Weights of a small contrastive image-text model: encoder arch vit, text encoder norm layernorm.
Rows from block 5 of the image encoder of a small contrastive image-text model, named by matrix and row number. Rows with one number within an expert belong to one neuron, the router's apart. Each number is 128 + 24 x the weight over its row's rms, rounded and kept within 0 to 255. All counts start at 0. Numbers have three digits each.
After each expert's rows are labels from the 100 images, of 14976, where the router gives the expert most weight on average: "patch colour" is the nearest of a few named colours to the mean colour under the peak. Only what is clearly more common there than usual is listed. The data: photos of plants and fungi (iNaturalist).
# router: router (encoder.blocks.5.mlp.router.weight, 8x256, trained with AdamW), inputs 86-171
# gate: expert gate (encoder.blocks.5.mlp.gate, 8x128x256), inputs 86-171
# up: expert up (encoder.blocks.5.mlp.up, 8x128x256), inputs 86-171
# down: expert down (encoder.blocks.5.mlp.down, 8x256x128, transposed), outputs 86-171

# expert 7
router.7:119123111121104122168141109089157131129111071098069129132133099124124107115114106087129168102140137118166113061165117130100147138129095096121095166101141100151135115126106134097143158127108141087120151114085103177133120147087110163135124148109133094103141125
gate.19:127158128119137185103102130157123109127142124113109097142181104140111085133132090149133156157120122134114095126146134146113132065143100087091157126111140150129112115150115183122061158088141098119144121120105142128099141100129133156109139160119171131132094075
up.19:107092147136116065158168112106126134125102126140149138133069139111116156130144153111124107098133133105125147143095118114140113205110169165149117143140106131125154134115120082131213118163130152131110116127167103094152116138126127112132136101141093124107161164
down.19:102123126126103129094127118129126153170152143114216154151145153158133130124140091128097137125139141096131157157139112143123109116117100132083113129140105116134133111142133150099115112105134155078061147132105127116107140135144126142172120132127095085099144147
gate.20:133168172113120096078108154136155133145155171113126174130144125154139110126175139141126083107135150151148115118129124105120121102138103121088124081102123123056093097126118149108133168133094122127150150170078136132069123156156159136148086140112121153144157185
up.20:156155172133109079075146159133143121163146157120143179137119131162138132144194120114135102097116141158149110140105125091121126129158104121100107105108112140058092103105087148121128152134096156122119172166105144122107108168140157111153107130090123168158149174
down.20:141145062105132106140151106151147127119127160154161128106147159144145116108123130121132142137148116150134166147125153144137112131156132158124084162154172120112122120136142130143122112119145129165112124130079113119123101126169143118121065149113124097121129178
gate.21:122176134142132112114123127090147183120136140117158164115127126099095089120134094104122120096113149113127110135118127137159101139131140129090119140135148147109138103140148137122168187110080142132121124160152107134125125117136133140129097153156146140105116151
up.21:157142128153149109132129138147196136119131117150175151123132137107138109132137147127142138106150134128111139127102133149123068123080101099114140119116143156125127101123147139159125127121107127150127127133124113068125103090110125148124116142152143157132132160
down.21:117122117087127099127118119136142156134113126165117108147139155165135134128109105160158132119146149147120122120157119142107132120084143121141123135116119108122163131086177067141113110139145174155082149140126112125105177128115135130120121158112105140137108081
gate.22:092083137101130123150145111128159167120138127131098143137125100123093138131155122085127158107116155113186160136118121060148161099122135122122152087120114115153134135148165133123124157107096139088118120136096108115117148144077153135109097140146138171115097153
up.22:078089143096131119153132110125140153123146153132110130155121116120097157123135137089127162100131143097152163141119096058156146103110141108120132077139126105150150140139162127137142159111112151090130134166102121121135119143086146143120080109131119188126123120
down.22:130137145141120113082128142130110114132122105151151128075081129129065158115130172131113125100157136131157092107168124127116157161159129116134158129145061118114119176147126074081128139131134131127123156083148128147165140134118146129086117117136107146178132127
gate.23:181076163128139133157147143134117135117124115111137144095173144106085109122126139109139182112111144137106124106124151112112144156126136161097131189126105119135095073132123121145109138117130155131100091152097117122111130128109105173097128190098131121117135137
up.23:173060137098127144144105118147121152095152095129145146089142137148085122125104124094171170120113137121130134105132172100121132125127144156135164159105099123153074103121158154161146151109128142158129107145107134119114094140133150146110122154096135105150126127
down.23:126139178133112117165147155162119132119109135149157151121149132125098140136106119144124134118145133189117155099121153146141102108108138145143084143168145094149137151194108108108140114121129104106151131128132128129176159098142133136152145090134135114121131117
gate.24:159143153138124153144137086145131115136171144133121149150116116190167175079128115095150093140099141154109161098140134125119153163128105144122119144113113118165140177125165135158122123099154146162132132182131143166135110112125122118113089087112087100138126130
up.24:108135164130129135095101121107167113108155129132123094141126123153158133137127119102164144132120131131124175113139134112122157110122131142087119131083088133142113143131133091129114137094126144169165161181127135139153079130146120114135098089074100145144125132
down.24:174126110143090112100173104126116099146121159123144142158165114091153139161103077163119120149162144108151116107109107101140119143118081118088146163153145143158125119150103150115119126069093132166122131129104130119080134132137140122135120121140159130129126117
gate.25:161121163159140112164127124128163101111138116172181143151091138136119150144124103112091121117124126102112106138089152125097125090106129116119108160177114131095143126097107163127172122166090154121146141183132099065112134090103154112135153131126161160103126117
up.25:126146184121125122144128114125180089106156107149156128159112143135098139168149083126153121112105143112116120147087183142114128070122119098110115151159100151107131129103130180094126167136069120096134133146138121144067145105103192109104125139107150180156135136
down.25:116103189115105126131103108091147075128139102166126103152120120111154105156103122097125106126129137118163144123124104091128129126128120146128079119167152125120146126098103155107139155118130111139106134115135119137120119149152117107097120108119090128118148145
patch colour: green

# expert 6
router.6:103145116104165126165124127157165135081092124133139139093109134126113145165100139112092154125157127161126088140135093142171134121100106140161136158166099102083127146111088141142115125156167160132107107118146125135132124103146157116148139091105100076116156099
gate.3:133178109116123165139112098127131143127127114142158124148092119119141158123129139115072145128137098084077119152144119148158115136125118125111131134145137145116098148090122080118146079123130158108089140112109108047134133127144147105154160134106159132126141115
up.3:066027145106138151098118172138135130117122169082119152109160117155110099159138116148189123155155143157137147107128144100130140083129157131148121123137120135135095110136145141131077164113120119146168109137149140173100136148133130126088129140153116128151128163
down.3:099128110111082110111128137136090122114159152140135156150106131141120138088130164139142144159140103127093141107129132151100164109117109149139117114140102142117143126190128117106138123131114124127119137157099094137142155102174129168117136121112140124112112140
gate.4:099172143130119139129147083158083106128155132147133125106114137079151123127137145144139098146109116165090129129117148108091125122141128109087098118138110094107147127103129180136110130096114119187126128129105129127103130188141164102145170115145137173129156155
up.4:101159131122124142110134088154094124131131125163145128082105156125177117122148147140131104154124136159100138130125163113100103101149115131083111123143137121091156120123139175135134121128107110130126176135105118134096117163153151086127189082128160170114162138
down.4:127130123165115103176143124130120136164142147108163143126125148183130117124119135128129128108119111131136118140121100095113119170120142096101099131127122127141194121120200131112135161100128126168142143119125136110121154121141090175130155135116113164122100102
gate.5:088157182123128080105160098138167118119135099107121126121127127103118117109142135130135146108132100140111181159084101133098139090157108102120134145156148151126123159164128122160085113101122116161134138118141091129110074129178134121087089124138121110093127159
up.5:130114104130101189162126156107108185124117136155114100123175128149147134185130122132141123130105144127133088116150129109170131146120170162136146103137090127113141109107153146124158131148149118108132107127121141122144160126101115140179145131116139136163119153
down.5:095102060118143144126125140151088124109110154136158100094138099151122148127117132121151099099138109124165068149147118131152110137124133108092097116122166141164202165140150127101152127133134109147109115163095147098108144087088130178148161115148108115136121119
gate.6:101131127125140180092166104133104122137143108067173173126143071126151138126130093166149140148112136129111085117141133142115104130102104141140127131124154114166112106143138101124107160143116097139132098134135147134151123126136142150152139097144117146139111126
up.6:167141173113129131117092118124141146118123104147082163123115168159127163186145103090122115134153141143137140111143079161145167103114117124191115118133121117101123118125118140125120148115144128146116137101113161108104129098097124137138161157083153120132121168
down.6:110130128085114098107147061137165135137108135141105129114142150131123129142090156124120156148147134158139109148116117097163092102137171149163090142105104198119137081115157100120146128138122102086116129115126144157142126115139123143131106124097104140155130135
gate.7:071155137152138139101183100068148150143138153140117150120141158166111094137078126148116127152145090112094134116141094140135159131105146105142128113122134134111124141144103098153082114121107104125140118159125100112132113115183110139109155159150100125137127087
up.7:081147148126158113086167128067171132162128143118105157119163158152106108131083124173110119124136115116116126084159087126139138113131129117153125104121156123104130136178106120127097129138103102105158082135115097131128097137162116132103153165166089120151113093
down.7:118139108112088127170132124085136131143133123163136132146120138132154125117142109139119138081114123135127141130115131120110116147128107118133133137121114129116113109147141134159138118141170119150048126106124138120152183120132166134148114101139167117142137146
gate.8:141161174105175103141156104163168141101130109098105132139125153127145131125125126124125141130147085161131107146136145142114129159125090100111155160092124137115146122134143161094074150102113099079152109141120136182135118105132138185098139118121121109123144122
up.8:131122113146095147127129160086088115141133160158153118133130106134115118119124124125163136122102155093128114088105124103151131117128161162147093099161128112155100149117134105163177107141138161172131150105122140087102119173147084098145122084136139152130129129
down.8:147140116141135101115094137122096125072101138129143117135136113091144162159144123134143145139112121141117125151129140137111109119132136140159129176100106137148104164124096121149134126140212137126112112077107146160079094128103133095178116107136116131116098111
gate.9:124165130107165137148131138107177118122095169095046078159085112131134105178137134127052139146131140106144120117110105112132172124162121127134131139119148133113161134168097095119134162127123089151153125063123080078108151116105117165084117177129129151106116151
up.9:122069152148122121110092132171076153138165084171241177101156118105124149092137116122206129124115115158118129135147155153126088123091106139121137152137112127134097112106152167111142091142130166128095139174146158149150122151154129106168151067137123078143134112
down.9:132122114122122124127140119143139122129146103113165120143057159106121135136107170144130145145142113133131110119114131113086122119163153093151078149136150149119113153135074117132103119128143127131185119156150119156109147138130092122166143112136127149158126175
patch colour: grey

# expert 1
router.1:113101147113127079167144173118116083152090163129154118129129130086109099151128094059149125094110126147141091124138127158085113130096134181086095152115106110134150153163161114129123160124128132131126151134127091127117102107106151155156086092186104108090150127
gate.3:076111119116120184121126124135141119151097097121136104121105163114103121107151114213129113127114125107111150120148098178173160154149144125120145143141145129142117133144124147128144072137083150123129114122142110096097106147146166153117099153119162134104112125
up.3:168145142139154077115135113126121145128129116139125169149134131115102129169116115117132122159128124121147104124113144143078091091120150103179092104079098175112097118099101118133123174153147077130123136126112154109131106099105116126117143114160106158159158106
down.3:117132134167142146153173143153131112104129109113135142095118133134088113139150145132169094093138134148151114104156135119106068147125108099120130181149122094152140106170099141151086109126127119136111138096091123125128147116195139101123116180086158149113165121
gate.4:114118127132171129131116122139112117142160127116110107076129140105118114160129156109144109068152140116156128122117102144127074122116124150122171154135110098112155159131157142129185146103159119114160102125123120132159127102103084115102147160156121094142155100
up.4:117123131136154141109131153131100112128157129141103101099151105117142154122167112122119125092161137115134107130141145131128079125104136148102159116131137105128141142121134152147186158111158139151133095119124115120177131113111143135088132159109081132159165082
down.4:110103125125117142121150140126143117128127151163066144175098125075116132149156108108136106126108132164131121088135120122125135153113114131125135135151102122119130099123110135101145144149124094138107164157115155121087119119128163161132142150101169135115153148
gate.5:144122114109112121110093154113156129145106097140140147106159136095134090147150135160107109114114155124113101122139157109151135101135139108134105115106155136137080148134124154101072109110117151158124161130122103108156154163119121166095170143153109117123130123
up.5:146128113118110109083104166139141143135104089121148142103149120089114088159149134146084100106130160140120113133154132127124136113149141101134117135103153138132080144149109152097093101134113147142122134114111116113180154148117123165125160147144100121139139107
down.5:182149115138104185150156166145147185106130138093120094155164100099106142094127139111164149146164113139123083067118128139156109129089106064126137133160110094146154115103130086095083118131135117143137085143112137166159129136120110139160135210186129119124123108
gate.6:166184137099155131123124096123108155113067141144144124085085091146148119139098147094074135162129148150111137123164184120146170125159102157128146133139138117122132171140167129138118111159125184132139146125115178136133110159124104116106150115119125085115091083
up.6:154138134127124166101089126092098125122109096138145128132120121136128136105128113170112159138140157164080118118138148123091128126120119107120114136111146118145146137119173137089112102091141084143134128131129152145143151130136130106147144123130126123106095090
down.6:156104122126142133154078150137152108129089142141124127118101126079166120091119154121113168104116088104126091153114090137143083138159139096115120160181160061115111083139128113154151111103160156103149111108144146147109112135146083127116099119163112101130135160
gate.7:137168142124129113096061077176169150132096081121106114093099174146112121147172171083117149133129125095126096145099143097110128122139144131148128199122142139123104116120107136123120137091122104145093140155121129140119144115141132156100120094124126154044130129
up.7:111104102113111169156175185109103096107169140124128146132152080109116127118129080172120131098122131136108154095167111167157139103127146161122126078119128117086115142146138133129129124159133187129135084151127141105138131106142150116120136154145182103143140108
down.7:111114108112127140119119114164140140166118116021111168147102120122133132148134119128106118110093114125089135126123168135120155137122128076172138117089108161157086184116107176124128069106120112128095128140134168135145163142140129103137160146145080139060149134
gate.8:115151172154102151073164148124097141115158168144110136107104172114094134123161141145174139112139118128127153132122096136140138139128093108101147090123119100169131122122192088119175173128135125097122147168125136161157131121146143148106090071129115145141112102
up.8:093111183142106143116130135161096145110119203122142136100131132122123135106149145115145132121144133146163149133115097150117129145101085108111131082108102118133121108136184138136174187117087137088139121168122145157116116124148135148120139059148144140113135141
down.8:134130094152181088106156125150150094137164137132172137136126064113136147111138166090169086111151103112149104096148138129068137170114156099134164108159141113112098128097160113109098117114160118165108149131139116150156119149110187137176137119113088138152145095
gate.9:136138113116175121129102102160156120155120140099105131138143110169107140089189097162134098157123128117098068130171106123138117134110156111115078158154180118136148162074138143151085113125106086120158114087124085147112118081149132124120104158139156127143133102
up.9:141172127095142082139139078158150082138142197120123102127138157137095087129147101143140160161120123102126100167129129128133107128100152111102088151124156133124128121129143150168094079155127151150152110133085104128115125128125151129121165162109151145183134147
down.9:095126135149139127083109137122115094141109124122127136133173139172152146137126142094101127142135138154095145117128146134090138138085095158155159143093121108114115142127147146108089117163141129136115167117143112143144104117138089175166139126139102113185124062
patch colour: grey

# expert 2
router.2:143119100160132147101135124150122156148160078155150140096103171104151126145103099120139119111110129166142130121094128129155090173124087139117138136115121140094165082150093127110140122161100148162130106109115128110160149106152099159128135169119115126139115126
gate.3:113130135124138122052094122118128182117160065147098113102100115092124106150123128102120105131123150118133141165106092145151149108120095169134177098122074137091137115149152128101186146130196111119128146155119103170105128125108125124139086098109143114166144099
up.3:132088124120137094063093160126096180140129059113109100105144144082142132125143132109093123111123093152177144132138105136129145133123134175127174103113079133086133086200112088090154134132213131129125130104153084139114115118115127111151104120131150124160169137
down.3:133105138115083117134148117151113121144122088114125142149131164115129141189167117116129119156076166150119114117129100095115139122144135152113121132111119112126155130134168095143118120078110098141124113164169137146117112103115113171116091145140167158117110132
gate.4:103144139141136136041133133110130120169156110137117123158123124134121157102164125146061132141131117129136110142116117171107148138130136099140105130096145129123156114120120171114109105113096119094143154122144131127125140139161083139116120133125172112127098114
up.4:089136164147119118029121147103121132149155124137132120143147112128128140116158148150118132133135119121130110129104131150099136139130156093119099116114125148104129104121118199116135123116100117087134129123141138144103113151166104142149132131132156103122102134
down.4:186130124157120119157155115115116150078117135140054116112142110117162129134113147120127128142128135135115119117082112141112139084151148163160159156111110104177123124092142119134152141135168127123116137103099141105110126152114128144133155121138136111122133079
gate.5:149101164160096085121118129112183141132157151178151143140177180122103123080153110130115134123145162132193117122103133125131115135137105127144133099103110090100138105138082159067143119136078103123142155114128125124114149135094106143123073150107107117119131120
up.5:062092114085146131130144157144081181138088129119108129116134075145132087131119169175111132119103122118121164141147138096136129134118183120131158114117112116145130126118124135153093116100140126116146125142144099104149111145125131123145183123102142140117142120
down.5:113138129127060104145127129148143143095112104166213124144135142144146122138109148142138158088132130158171159099122113133149172134165067144126126140121155145146142086110118119175111168129147094081082130131123164128147113130159153134156122118143105139112107133
gate.6:145074195164131121127143158153151127140131117139127096146172117090111144114141141147164124189150129126121111095107114172136172097150120100129110125102155139133137119090117147064161133172130114109129129110111130188157151103127154111165097111098124123122095162
up.6:114112176117145102106089136127106135138129099102143099158174116116091149159156142131164166134114112130141117111117145144119113155126135144158071135143156076138106127143101127062093119092156114093150134101142114145180094144119090149135104127121119122125148146
down.6:128150122137108084103113150129106125157128126107133136105152133113138115181118114123137130170151177174115149140138155149134158122094099120111099119125131082142202128100138082150120152157127115144115110122125086107110110132140094100162101167177145073132139111
gate.7:078216120099107097103099145150130146157115155105131129125124099051121122093154159146117109138153106124122158093099143120158117145144144147112173119134130110119090140142112141140144199181109113106119131168141144108110145145121154149127143133132131123098120091
up.7:070172064074103091100099148160095124141110160145109136110142115081107096105148161151111115152132123100128164092123140126140084161140158116108163138137145119137084119135084134129148166174098110135137131166143150126113147127111139155124135126133109127084147095
down.7:135124129088163107101135087128154165147152113152134112152073097128128129113129141142110131119110117151162177163137141117148110131173120128118100144135119128168113159136129102162143137110104120171094113114160137122149098104120138105086190100178131140123123168
gate.8:118082127129142130123100146156090150154128149131141133126149147094147158100159096161113135119127167140102119131125116112127104136091112138148171083125091109170103145129132139112123097122154126139116161157134103150087110122159151125149111134115137120128107115
up.8:144117137119115168093127113149160135116137103112137105180133107125151143145112123123148126163115100102103068167114148128093133101142126106147124105118126152190100118083129146117131140137126128093129100113095167156109127109153090136125127155123106122101111135
down.8:134137123076163092136140133139128118115094158117143116131150108126103109171129157126147126119155152172084110133089142128143087135118139130123123127124138122129110086119167173138147147140102124145126142127101159120173112141089188180161152154106122105073111158
gate.9:108109119147153084174097108103130112106131128079152133135103145063162143135167101127144147106168155116143103103109142120120154131150124127065132141134154131129132159139118087100151095178120120092134154098145158118140090113130142154131104135105140115132105165
up.9:157128108135115135073132143126106128109149161157112164160143127168083110164066171129111144131114128126109155122140129118107113139134191169175128112150111097118146102162149160144148137122148140083116113149163077142135156117125139096137147083093142161129135144
down.9:131119136170139122100081165121156118089150096130111129128154136128084106112120138149103108071096097099145160124201126140091129100108159093098104144150106135139136150111144124151135118093127150130139130092158092163091153158130172099085153139143110142144120115
patch colour: grey

# expert 5
router.5:113116112119141129138119122138108132128153137152132132103126115087123127143123128148129110154137113088164097165116193120137127146092084145109164099157083152113147109099119083104135154143118117124129120171073121102117114090101119088123122107152150153084090133
gate.19:103158143144147087124115136107097132145131164135161142147038110137101142141124182098151133120122132136102121147133126103121108178105126120125119101110129139066146125112128137135126086155129111094148120191175134136136119106155100134177099145134153137147145076
up.19:188151085105186138097152108137168115133113122145119106166174156121180148145119099156151137131145101121143147118115155160135121098140104134170162157177096108157151152142106131097144157132148138161104092120129139143157120141113168132097178104149128120126101123
down.19:150107115155160164139138106129121105152120145199130135143127127134119117099099132132178129159101116103101132127109085161122141140127056139161148147124141132148132132054069147110099103117151126165130131128133117087131147154137132115095113129130105106176152133
gate.20:133114108072144164115138081138103148121138141140143181091134106117155144155132117135091137102141127127116120179157132064150117154095164188148116101167116133135139130136123149094108169104092174071123121143139103142160164144148151118119133079151146136117125119
up.20:119111082105150151108131088136106157125150125098143153108115093131147158140141134135100137102138118135149140166163101070141108168090157183104131120152127119156155134134158138102116188106104158057129120165138122149150140134132145116101114055150153158110143111
down.20:122116135072144136146098129107124123150148118155117135118147120121160158080093085111098193128116168100159116163145123160112085108141139134119135135107172111114132126144118165133161125124103105142117156173144093143091093101116069083113145153156099092168075128
gate.21:140138121161133159089108167113057145140100138097139132158150148125118116150087168111113123106132114134122120098128137149124150116125154132138154123133122131101077115123109125088135106102153126092130142139137089116093119109147137112164140162136137123157135113
up.21:131115098166120149098113148124069148138135120100114133148123141142111100175100162121125123151133147153124125128100158132107132139149120155139157129133120120117061113114101137103135097126147147096093160130115133128084133119150117131151138137116121103135107115
down.21:139107169153154113095114103105133118130137162147146112108099117119139087134140125112146087132119106124105140126098108109076111141104119172145158136136167131152161128099120115141145134145084105172127109191143122099129117121136144086124073112145127143098113152
gate.22:128131114142152174165163130153119094143123148157184162168123163150100167130115100141126097123137121134137155107134140142131136099108101143123111102131139136166158137086098141126140145144117167133087175140146102104103124113136125077074112144126151145119086087
up.22:121138156152113093094106128105126120135112123091077114101118091110109107140089144112121163112145110121102107120145135134101123141169152150138150174146144132093096135185174126129130103128122126123144110106111096158132114119096132146194151132133137088144112175
down.22:099069146136163134128111132145128133172173135138113124126116107120163162175139193109118150114115117087123119145137143115107133171079137167125097106138169100133147072132107133133136157162140117105138147114117132129141098075139115152137083105075157135122146110
gate.23:176147134112125111119147146125123134097133098114068147142126125118129134131127128097147119091088152133149184101125117096109148126139112164135169118116145156138119120118127137087118154111172145148109099149119124134141102150126123161133115125112101117133095160
up.23:116107149135095149108134132103102151147158184112155155114126131148142112126168066157137155160164138124099077177169138156121117091135117154104082133135149133131132153130166105125185145114119145108112155112127086129101124107118099090136164153127160124108110137
down.23:130086129152115128146124165111140075150112102141103136125156165104152117127135155125102125128142107150117133132129128136138127109099109145130135159152098090157137128099178130142154146151155170129116106115140143148110164164190127137163129117123137111131127122
gate.24:133133095151160183128123130145130171118171103115138158100127148131142140114145098102165129137152146150151162127127160128119089095121048139114144165117122141089112099130178163082099140107072101080114126121110148153114155126099156132070134112107156142124106120
up.24:134139094147146170134121141140138164110151128119150153095107133140144116111141116112160131134148156143137154143117162119115073103135053142101138174134120139091114104138173171100101146108079115089129121131123141160123151126103150123080116100101153128129105136
down.24:116130148108141121131136117132143075138097119128158142120143149152126139084131102132138119120098120154131109108125149145189146122113131090158144126136127126115119109131127149120146125093125124083144133084111129109143115123095134115215129111119108121162151084
gate.25:135156177137120088089088116095123119083158159139118081121131153110102123078090148132142152157121101121091123095118116148190147157100128107110117116110140131136148170174138130137109110149164090135155157160144142117089088094167124126115104118127095087166150070
up.25:158086110100121164142150119124142166155145120148141149139140101121120160174156113096122118081104141126167170122160126126088097130146103157131160126134116114099145086114129120107109137082137155120108113094138138137153166193094099160096153145157148150105115177
down.25:139159154113104133142094115161127147133117121127136150107131147099120135156149129148108134106138144114101101118149142146118149101120189148117152130136085135119149137070101151141125130119127130139113132145139169105107093136132117095103176110124145109106129147
patch colour: white; pink

# expert 0
router.0:151141152107143151092168114149079095094151188122129126146097089165139102142125169157125143134111103137144165147112156108147104126142123073131124072129171124114114099128150123127086105142127144163124161143173097086115143096172157156121090152123112166106130153
gate.3:093190128142131115155082091104128157114146090142101129130113069162183099132175140125145156142122102151182161114170167133180150118133134122115102118145147125138128114166121101109110170107107135095128093153151122127099049164097099146105118121132167110105124125
up.3:106190151111113107121084115148141135119132110152094118147111106133174109135164143145125149124131101163154156088143163143165120124139130132107136125085147125134143131168122077094143176127138172084125091158154095111104062129092133161109130101153163130095119136
down.3:115119118138142157140131131101140161170085103120153153113107107149115091103118142094179107111164173166113162138140131129150113147146129126113142133113187079132148140141118097118093107100161125178119108116156160148152075138155157124089121144068140094133111112
gate.4:103143112121146149135151159115161116135154163135136148143112157099089124121109110118131126153124149136112101098143124112150173156120138158090121094157150138104142135119141125147135140120128078117172142110139149146130140084177136110118117129133138078156096101
up.4:078152120106148111120072135100146133123121113137129131092118061172139141090153137122151177122115188132109129139131114144163113157142136163132120131096141137103094168124125144128143154121092145148161140103130139169142122109130125131112094114126156163138120121
down.4:141133143141131118102165143146121142136152152156188102143111147101144136127101115130157120132124094115119121145115108104122118113140128137112142121151158151132136136136102126155104110147147152120159135114093102145108102128126107083115093134158105142092132134
gate.5:130148127160110127117114152137082154138110166090148152113124051117132128151169171122151135110124145131137125110157089104135118119116113095179135198125118126155110115181143137093149151119105121100136121134118128111133116135133170141164140070127111109172122133
up.5:088088117138147126119136130102093108133158138145159112167137122165083082086132124207077127165123102131133145087115132071170176142164126132132094124127130099109101096139154110127100172132158123136124123112100107094139090147115119135143144123088081117127150126
down.5:144130138140110104086122129116112106098124090161105118121176140199121112082138103200136118164169108121115123110137128118144104156094107148123121129105139147148137151121128147080134143146143145116110138160136127149134121169135162124115116114121127104137119165
gate.6:122157123085111108132075123107141143116113140133114132115108149134130117158152056101150104147103125134181091124130170134126113114105097115164151191119137144130117123128127136122139150129152139199118136129097154138174119153144097161089148120189125184091102117
up.6:094110139096115104137060134140129153111090137168127126100110148132131105165147100114152109149121122166182089128076179124131115119102110109161156152156109154125104110131133105142129171091150106173118145120111117136139086161118122165095117130183117163119101095
down.6:114159163170171123142119101109165166076139078136117153122139125099118169135133139167144172113099131129131071083140112137148111144137164120140157126142088098088159159165163119154163112112164103104088150107129122127150130111080124124146140156092106149103112133
gate.7:168121094157087100131098168130184191129110137132120092137144144108114128131123159141128130162128118122141125167112115097124102144144133125169146169139110095153087124127147090148104101129119147116138175144145119101145135118101134088172138136095116137127130107
up.7:079131173107127157112148127125114086121147115101130137124073126146143142131139097130107121081114155139129133096156133156144139117094134125103129101080148147127139156146105157132148107136111126099129077127126123137111119159141130185093125116132135112110153146
down.7:092148105148136163095150131142111133099130110099125159107128118128145093120142133125132150164124084108077156124136143133162145138115139087120140152140122124140119138107158137138162137116137090130109123194107139126078130142074105117137153114114128103144132124
gate.8:122146113130155102139124110091094133134124148085159125097124163118144115132161127101107182088115112095156167130144127110142123103102149118106096185143149153108165099083100178123135117125137088113137121071102140101149138159145107142143150151157120079145107153
up.8:136083138115144142142164136152138108122126150174108115120113100118121145122175094170168118152128157125109137138047149102126141187095152090124148114098121135157095120149118130109148066150136149154103082147156123147119137148099089150113148140096110113102139134
down.8:131157110113090137130135119108133131124140103125146155178093118179141136080136112122122146139138120093165130127103137095158098138137126134146143138102172123119076118112134172126155122158150103110135101155135185087092149135156131100161116142141144116138122124
gate.9:122144149133151124148060153143120130133123158136100154101114140129158127125107166106144140115144114089127129177158122152127081104121144111142104107162140155137157101084176122124128130086140136150107099128122113163085113124110140067088123124154179149144139090
up.9:122104127142134111165116142157102138138145129141132136104104172139122125103119135096122139106146122135126106169173112141110098107131164126139102092170152134114172090090139130114113131087128130160138093154113110120114140152131131076099141100133188157147116092
down.9:144133152131123164149101163135156119115136123110152131152174162114121136104090177155140137092159142121108119150151141134066128167114131135111123176079154145154120120152141077152094124113085114139141101117119158151111105114106135098121114127154110147074148107
patch colour: orange