config.yaml
train_examples: 90422
encoder_arch: "vit"
encoder_norm_position: "pre"
encoder_mlp_ratio: 2
encoder_qk_norm: false
encoder_experts_per_token: 1
encoder_pooling: "class_token"
text_encoder_width: 192
text_encoder_fused_qkv: true
text_encoder_bias: "all"
text_encoder_qk_norm: false
text_encoder_parallel_block: false
batch_size: 128
Rows from block 4 of the image encoder of a small contrastive image-text model, named by matrix and row number. Rows with one number belong to one neuron. Each number is 128 + 32 x the weight over its row's rms, rounded and kept within 0 to 255. All counts start at 0. Numbers have three digits each. After the name is the row's rms in percent of the matrix's.
After each neuron's rows are labels from the 100 images, of 14976, where the neuron reaches its largest size: "top examples" is what is common among them. Only what is clearly more common there than usual is listed. The data: photos of plants and fungi (iNaturalist).
# gate: MLP gate (encoder.blocks.4.mlp.gate.weight, 512x256), inputs 0-85
# fc1: MLP up (encoder.blocks.4.mlp.fc1.weight, 512x256), inputs 0-85
# fc2: MLP down (encoder.blocks.4.mlp.fc2.weight, 256x512, transposed), outputs 0-85

gate.255 105:166163180162191133126140108100154154091178115153179081076113085183107152090057056155080115083143124096153136064089208173141099100097133129115147106143185067135139177128158134125158159157119120184118091209198092054160160128104136123122137091140167120139167089
fc1.255 101:113151187180174183110157133089119121139109174087116131121100101167097156106038143137097139138143133161182094083111136108153059019110134132122110132141188124174168135120175099151140141093082135155168157093160141102107163165148115151109079108115094150157112120
fc2.255 078:144083109141126084154083065130139145115104160072104153104109097060143089110099169125135159099100114087124157123116144143151152127077097173157131137181119181113122116117155174134156131164136146136159119088162125156176121082107200146085117115179147163129106158
top examples: order Caryophyllales

gate.412 091:139107152088195133190122171168132116121066168121128159168097148139097133163083146174173139159065052109120012142160126124158126122124135137104140097091138122106133104101133171113153124161175084146132089138145106188106076126139112111082116146145137134136144165
fc1.412 085:102123042178173084150164168147115124155103102121143100099128091147104110108131113182210068117159106148157114131148143113128090151115172101117100133101149114104127143140127164139141157134101144100089113116108109165162148121118064108084084104096077138175128151
fc2.412 111:150206118117105133166118141140158129094158112141158129167126109162147159167123101127120103111180081121121113175101168124116113133120086122107172145112136090137098154129074117115150069111138165148102088161107142107108123166177121130161099237202145144095098107
top examples: order Caryophyllales

gate.38 091:165171127095112146179129158103140137145091122123115156123179158184138180090090088143131177104212145104191181162138102132111121122166113130122133158147121100122163148128116068100089123125162136140128092115137129074070142030119138114093072142135140190145165140
fc1.38 096:115136186147137112132082182121088112140138165154111160163095098159152106137146110064068141146161122122104174098136061123166093062130134120143116139151113105125132088060125120184155168108159078148145081088174113130117129101167108138126070122177177174047204111
fc2.38 088:137145106185129195142158160124156090110115174094132124133100158133116131181122149119100122138137118140212114130107159088091129179103156102144183106174135127143044140099150158160104154078106111142123136123147155104182080065110173096101148143115112103055127069
top examples: order Asterales; family: Asteraceae

gate.256 094:111158149151121126080121099126107084084094134179172163105121136120118086167110094115045118173072135148098090128094170063110140137049148107203082144143160122197113139092164129094123158170155088106160149160109120128098086111126106138133149118131118172076120196
fc1.256 109:171138142132106140079151171183175148133135080197105082144106155157150106116143169146101085148058176168137137164068126137110181098175089140192136108140057142125139099140123162137152166108094137136112145104169134170099149120109147126141123092096141135120153170
fc2.256 093:037114155151092180128167139118155191118187139132155155137123118147138129129091141115135083164095103114137154150115152097156141182149126181081143205193103114092097104121126196121132136064131146144139166186135157089102112090104140142103149160125118166165152166
top examples: order Asterales; family: Asteraceae

gate.404 108:176136178041103205148132169158107104158138189127108168159131168164157141123086126108100177135123120141176129091127091119138083196129099118115091186103147134117133080105114154118136200138113114163097146070131088089106155102115098128065070158096162121141162125
fc1.404 116:133137146096122183156120144162090105145089165129087141137141118132161130067127107079090142141180103125123186065086100125122108209143092110143159192116206091090080092122099154117132120122095120176121140080114089105079146135160150151036078094137143120166159093
fc2.404 113:184151126139113218146132127086151150160065108133163164138132147078164094173149097115150174136167148121115130128137123104136139177141125137126100086110078119131088162161080115161139102078142126108139099099177134068143067098115115104089117142097099111134085078
top examples: order Asterales; family: Asteraceae

gate.447 109:199111152118085146100199113097116158122118108178120137129120113164138134103213097107140100124100113099132168168146143156088175152123059124125116114107107131127111188119100161147120120131194099147144147158059116165152125148109183111097116158064169116128110077
fc1.447 107:138088161164194096111129191072085126115152126166067120159119101148154137165196114126118136102159126118131139105116130149169099154122132141105148148125126185118119181131110107126071112148105118090160160133157041105118119140122113140079123075123172113114118102
fc2.447 103:107086130158137088155198150049070092141171142165107074162091138122143073122098100147086112135121150112080126115109118162156124087166154141119106128116061143103116132171127073128120095128083122131077113145079095065144082131131125203122110122111172140101110168
top examples: order Asterales; family: Asteraceae

gate.190 101:117155114135143144169111139136066142157143109127071105143140153193046157054145120169121135151099112126128174130089094079159107097114156166122100181130154070083125142136074120099234167161076032171053138077129101117160129082129133086060114101117165110125106120
fc1.190 100:115141124183146119131141136139093168111139133108019061071187112113088097121069154153116131120122129131102180110153146141087155153105114074145124135181142105121187129077191133115124151109132180136130083104144163146145116114141118121129158141070097120131109107
fc2.190 099:114084095117136185169043127162162179158129206118084115128086144125152116133186134165165154098112192134103063127153091101117159123164113088152109143123121111162118137132105133149092106112151103125111093136131123131104118094103117211129134136180165137130089157
top examples: order Caryophyllales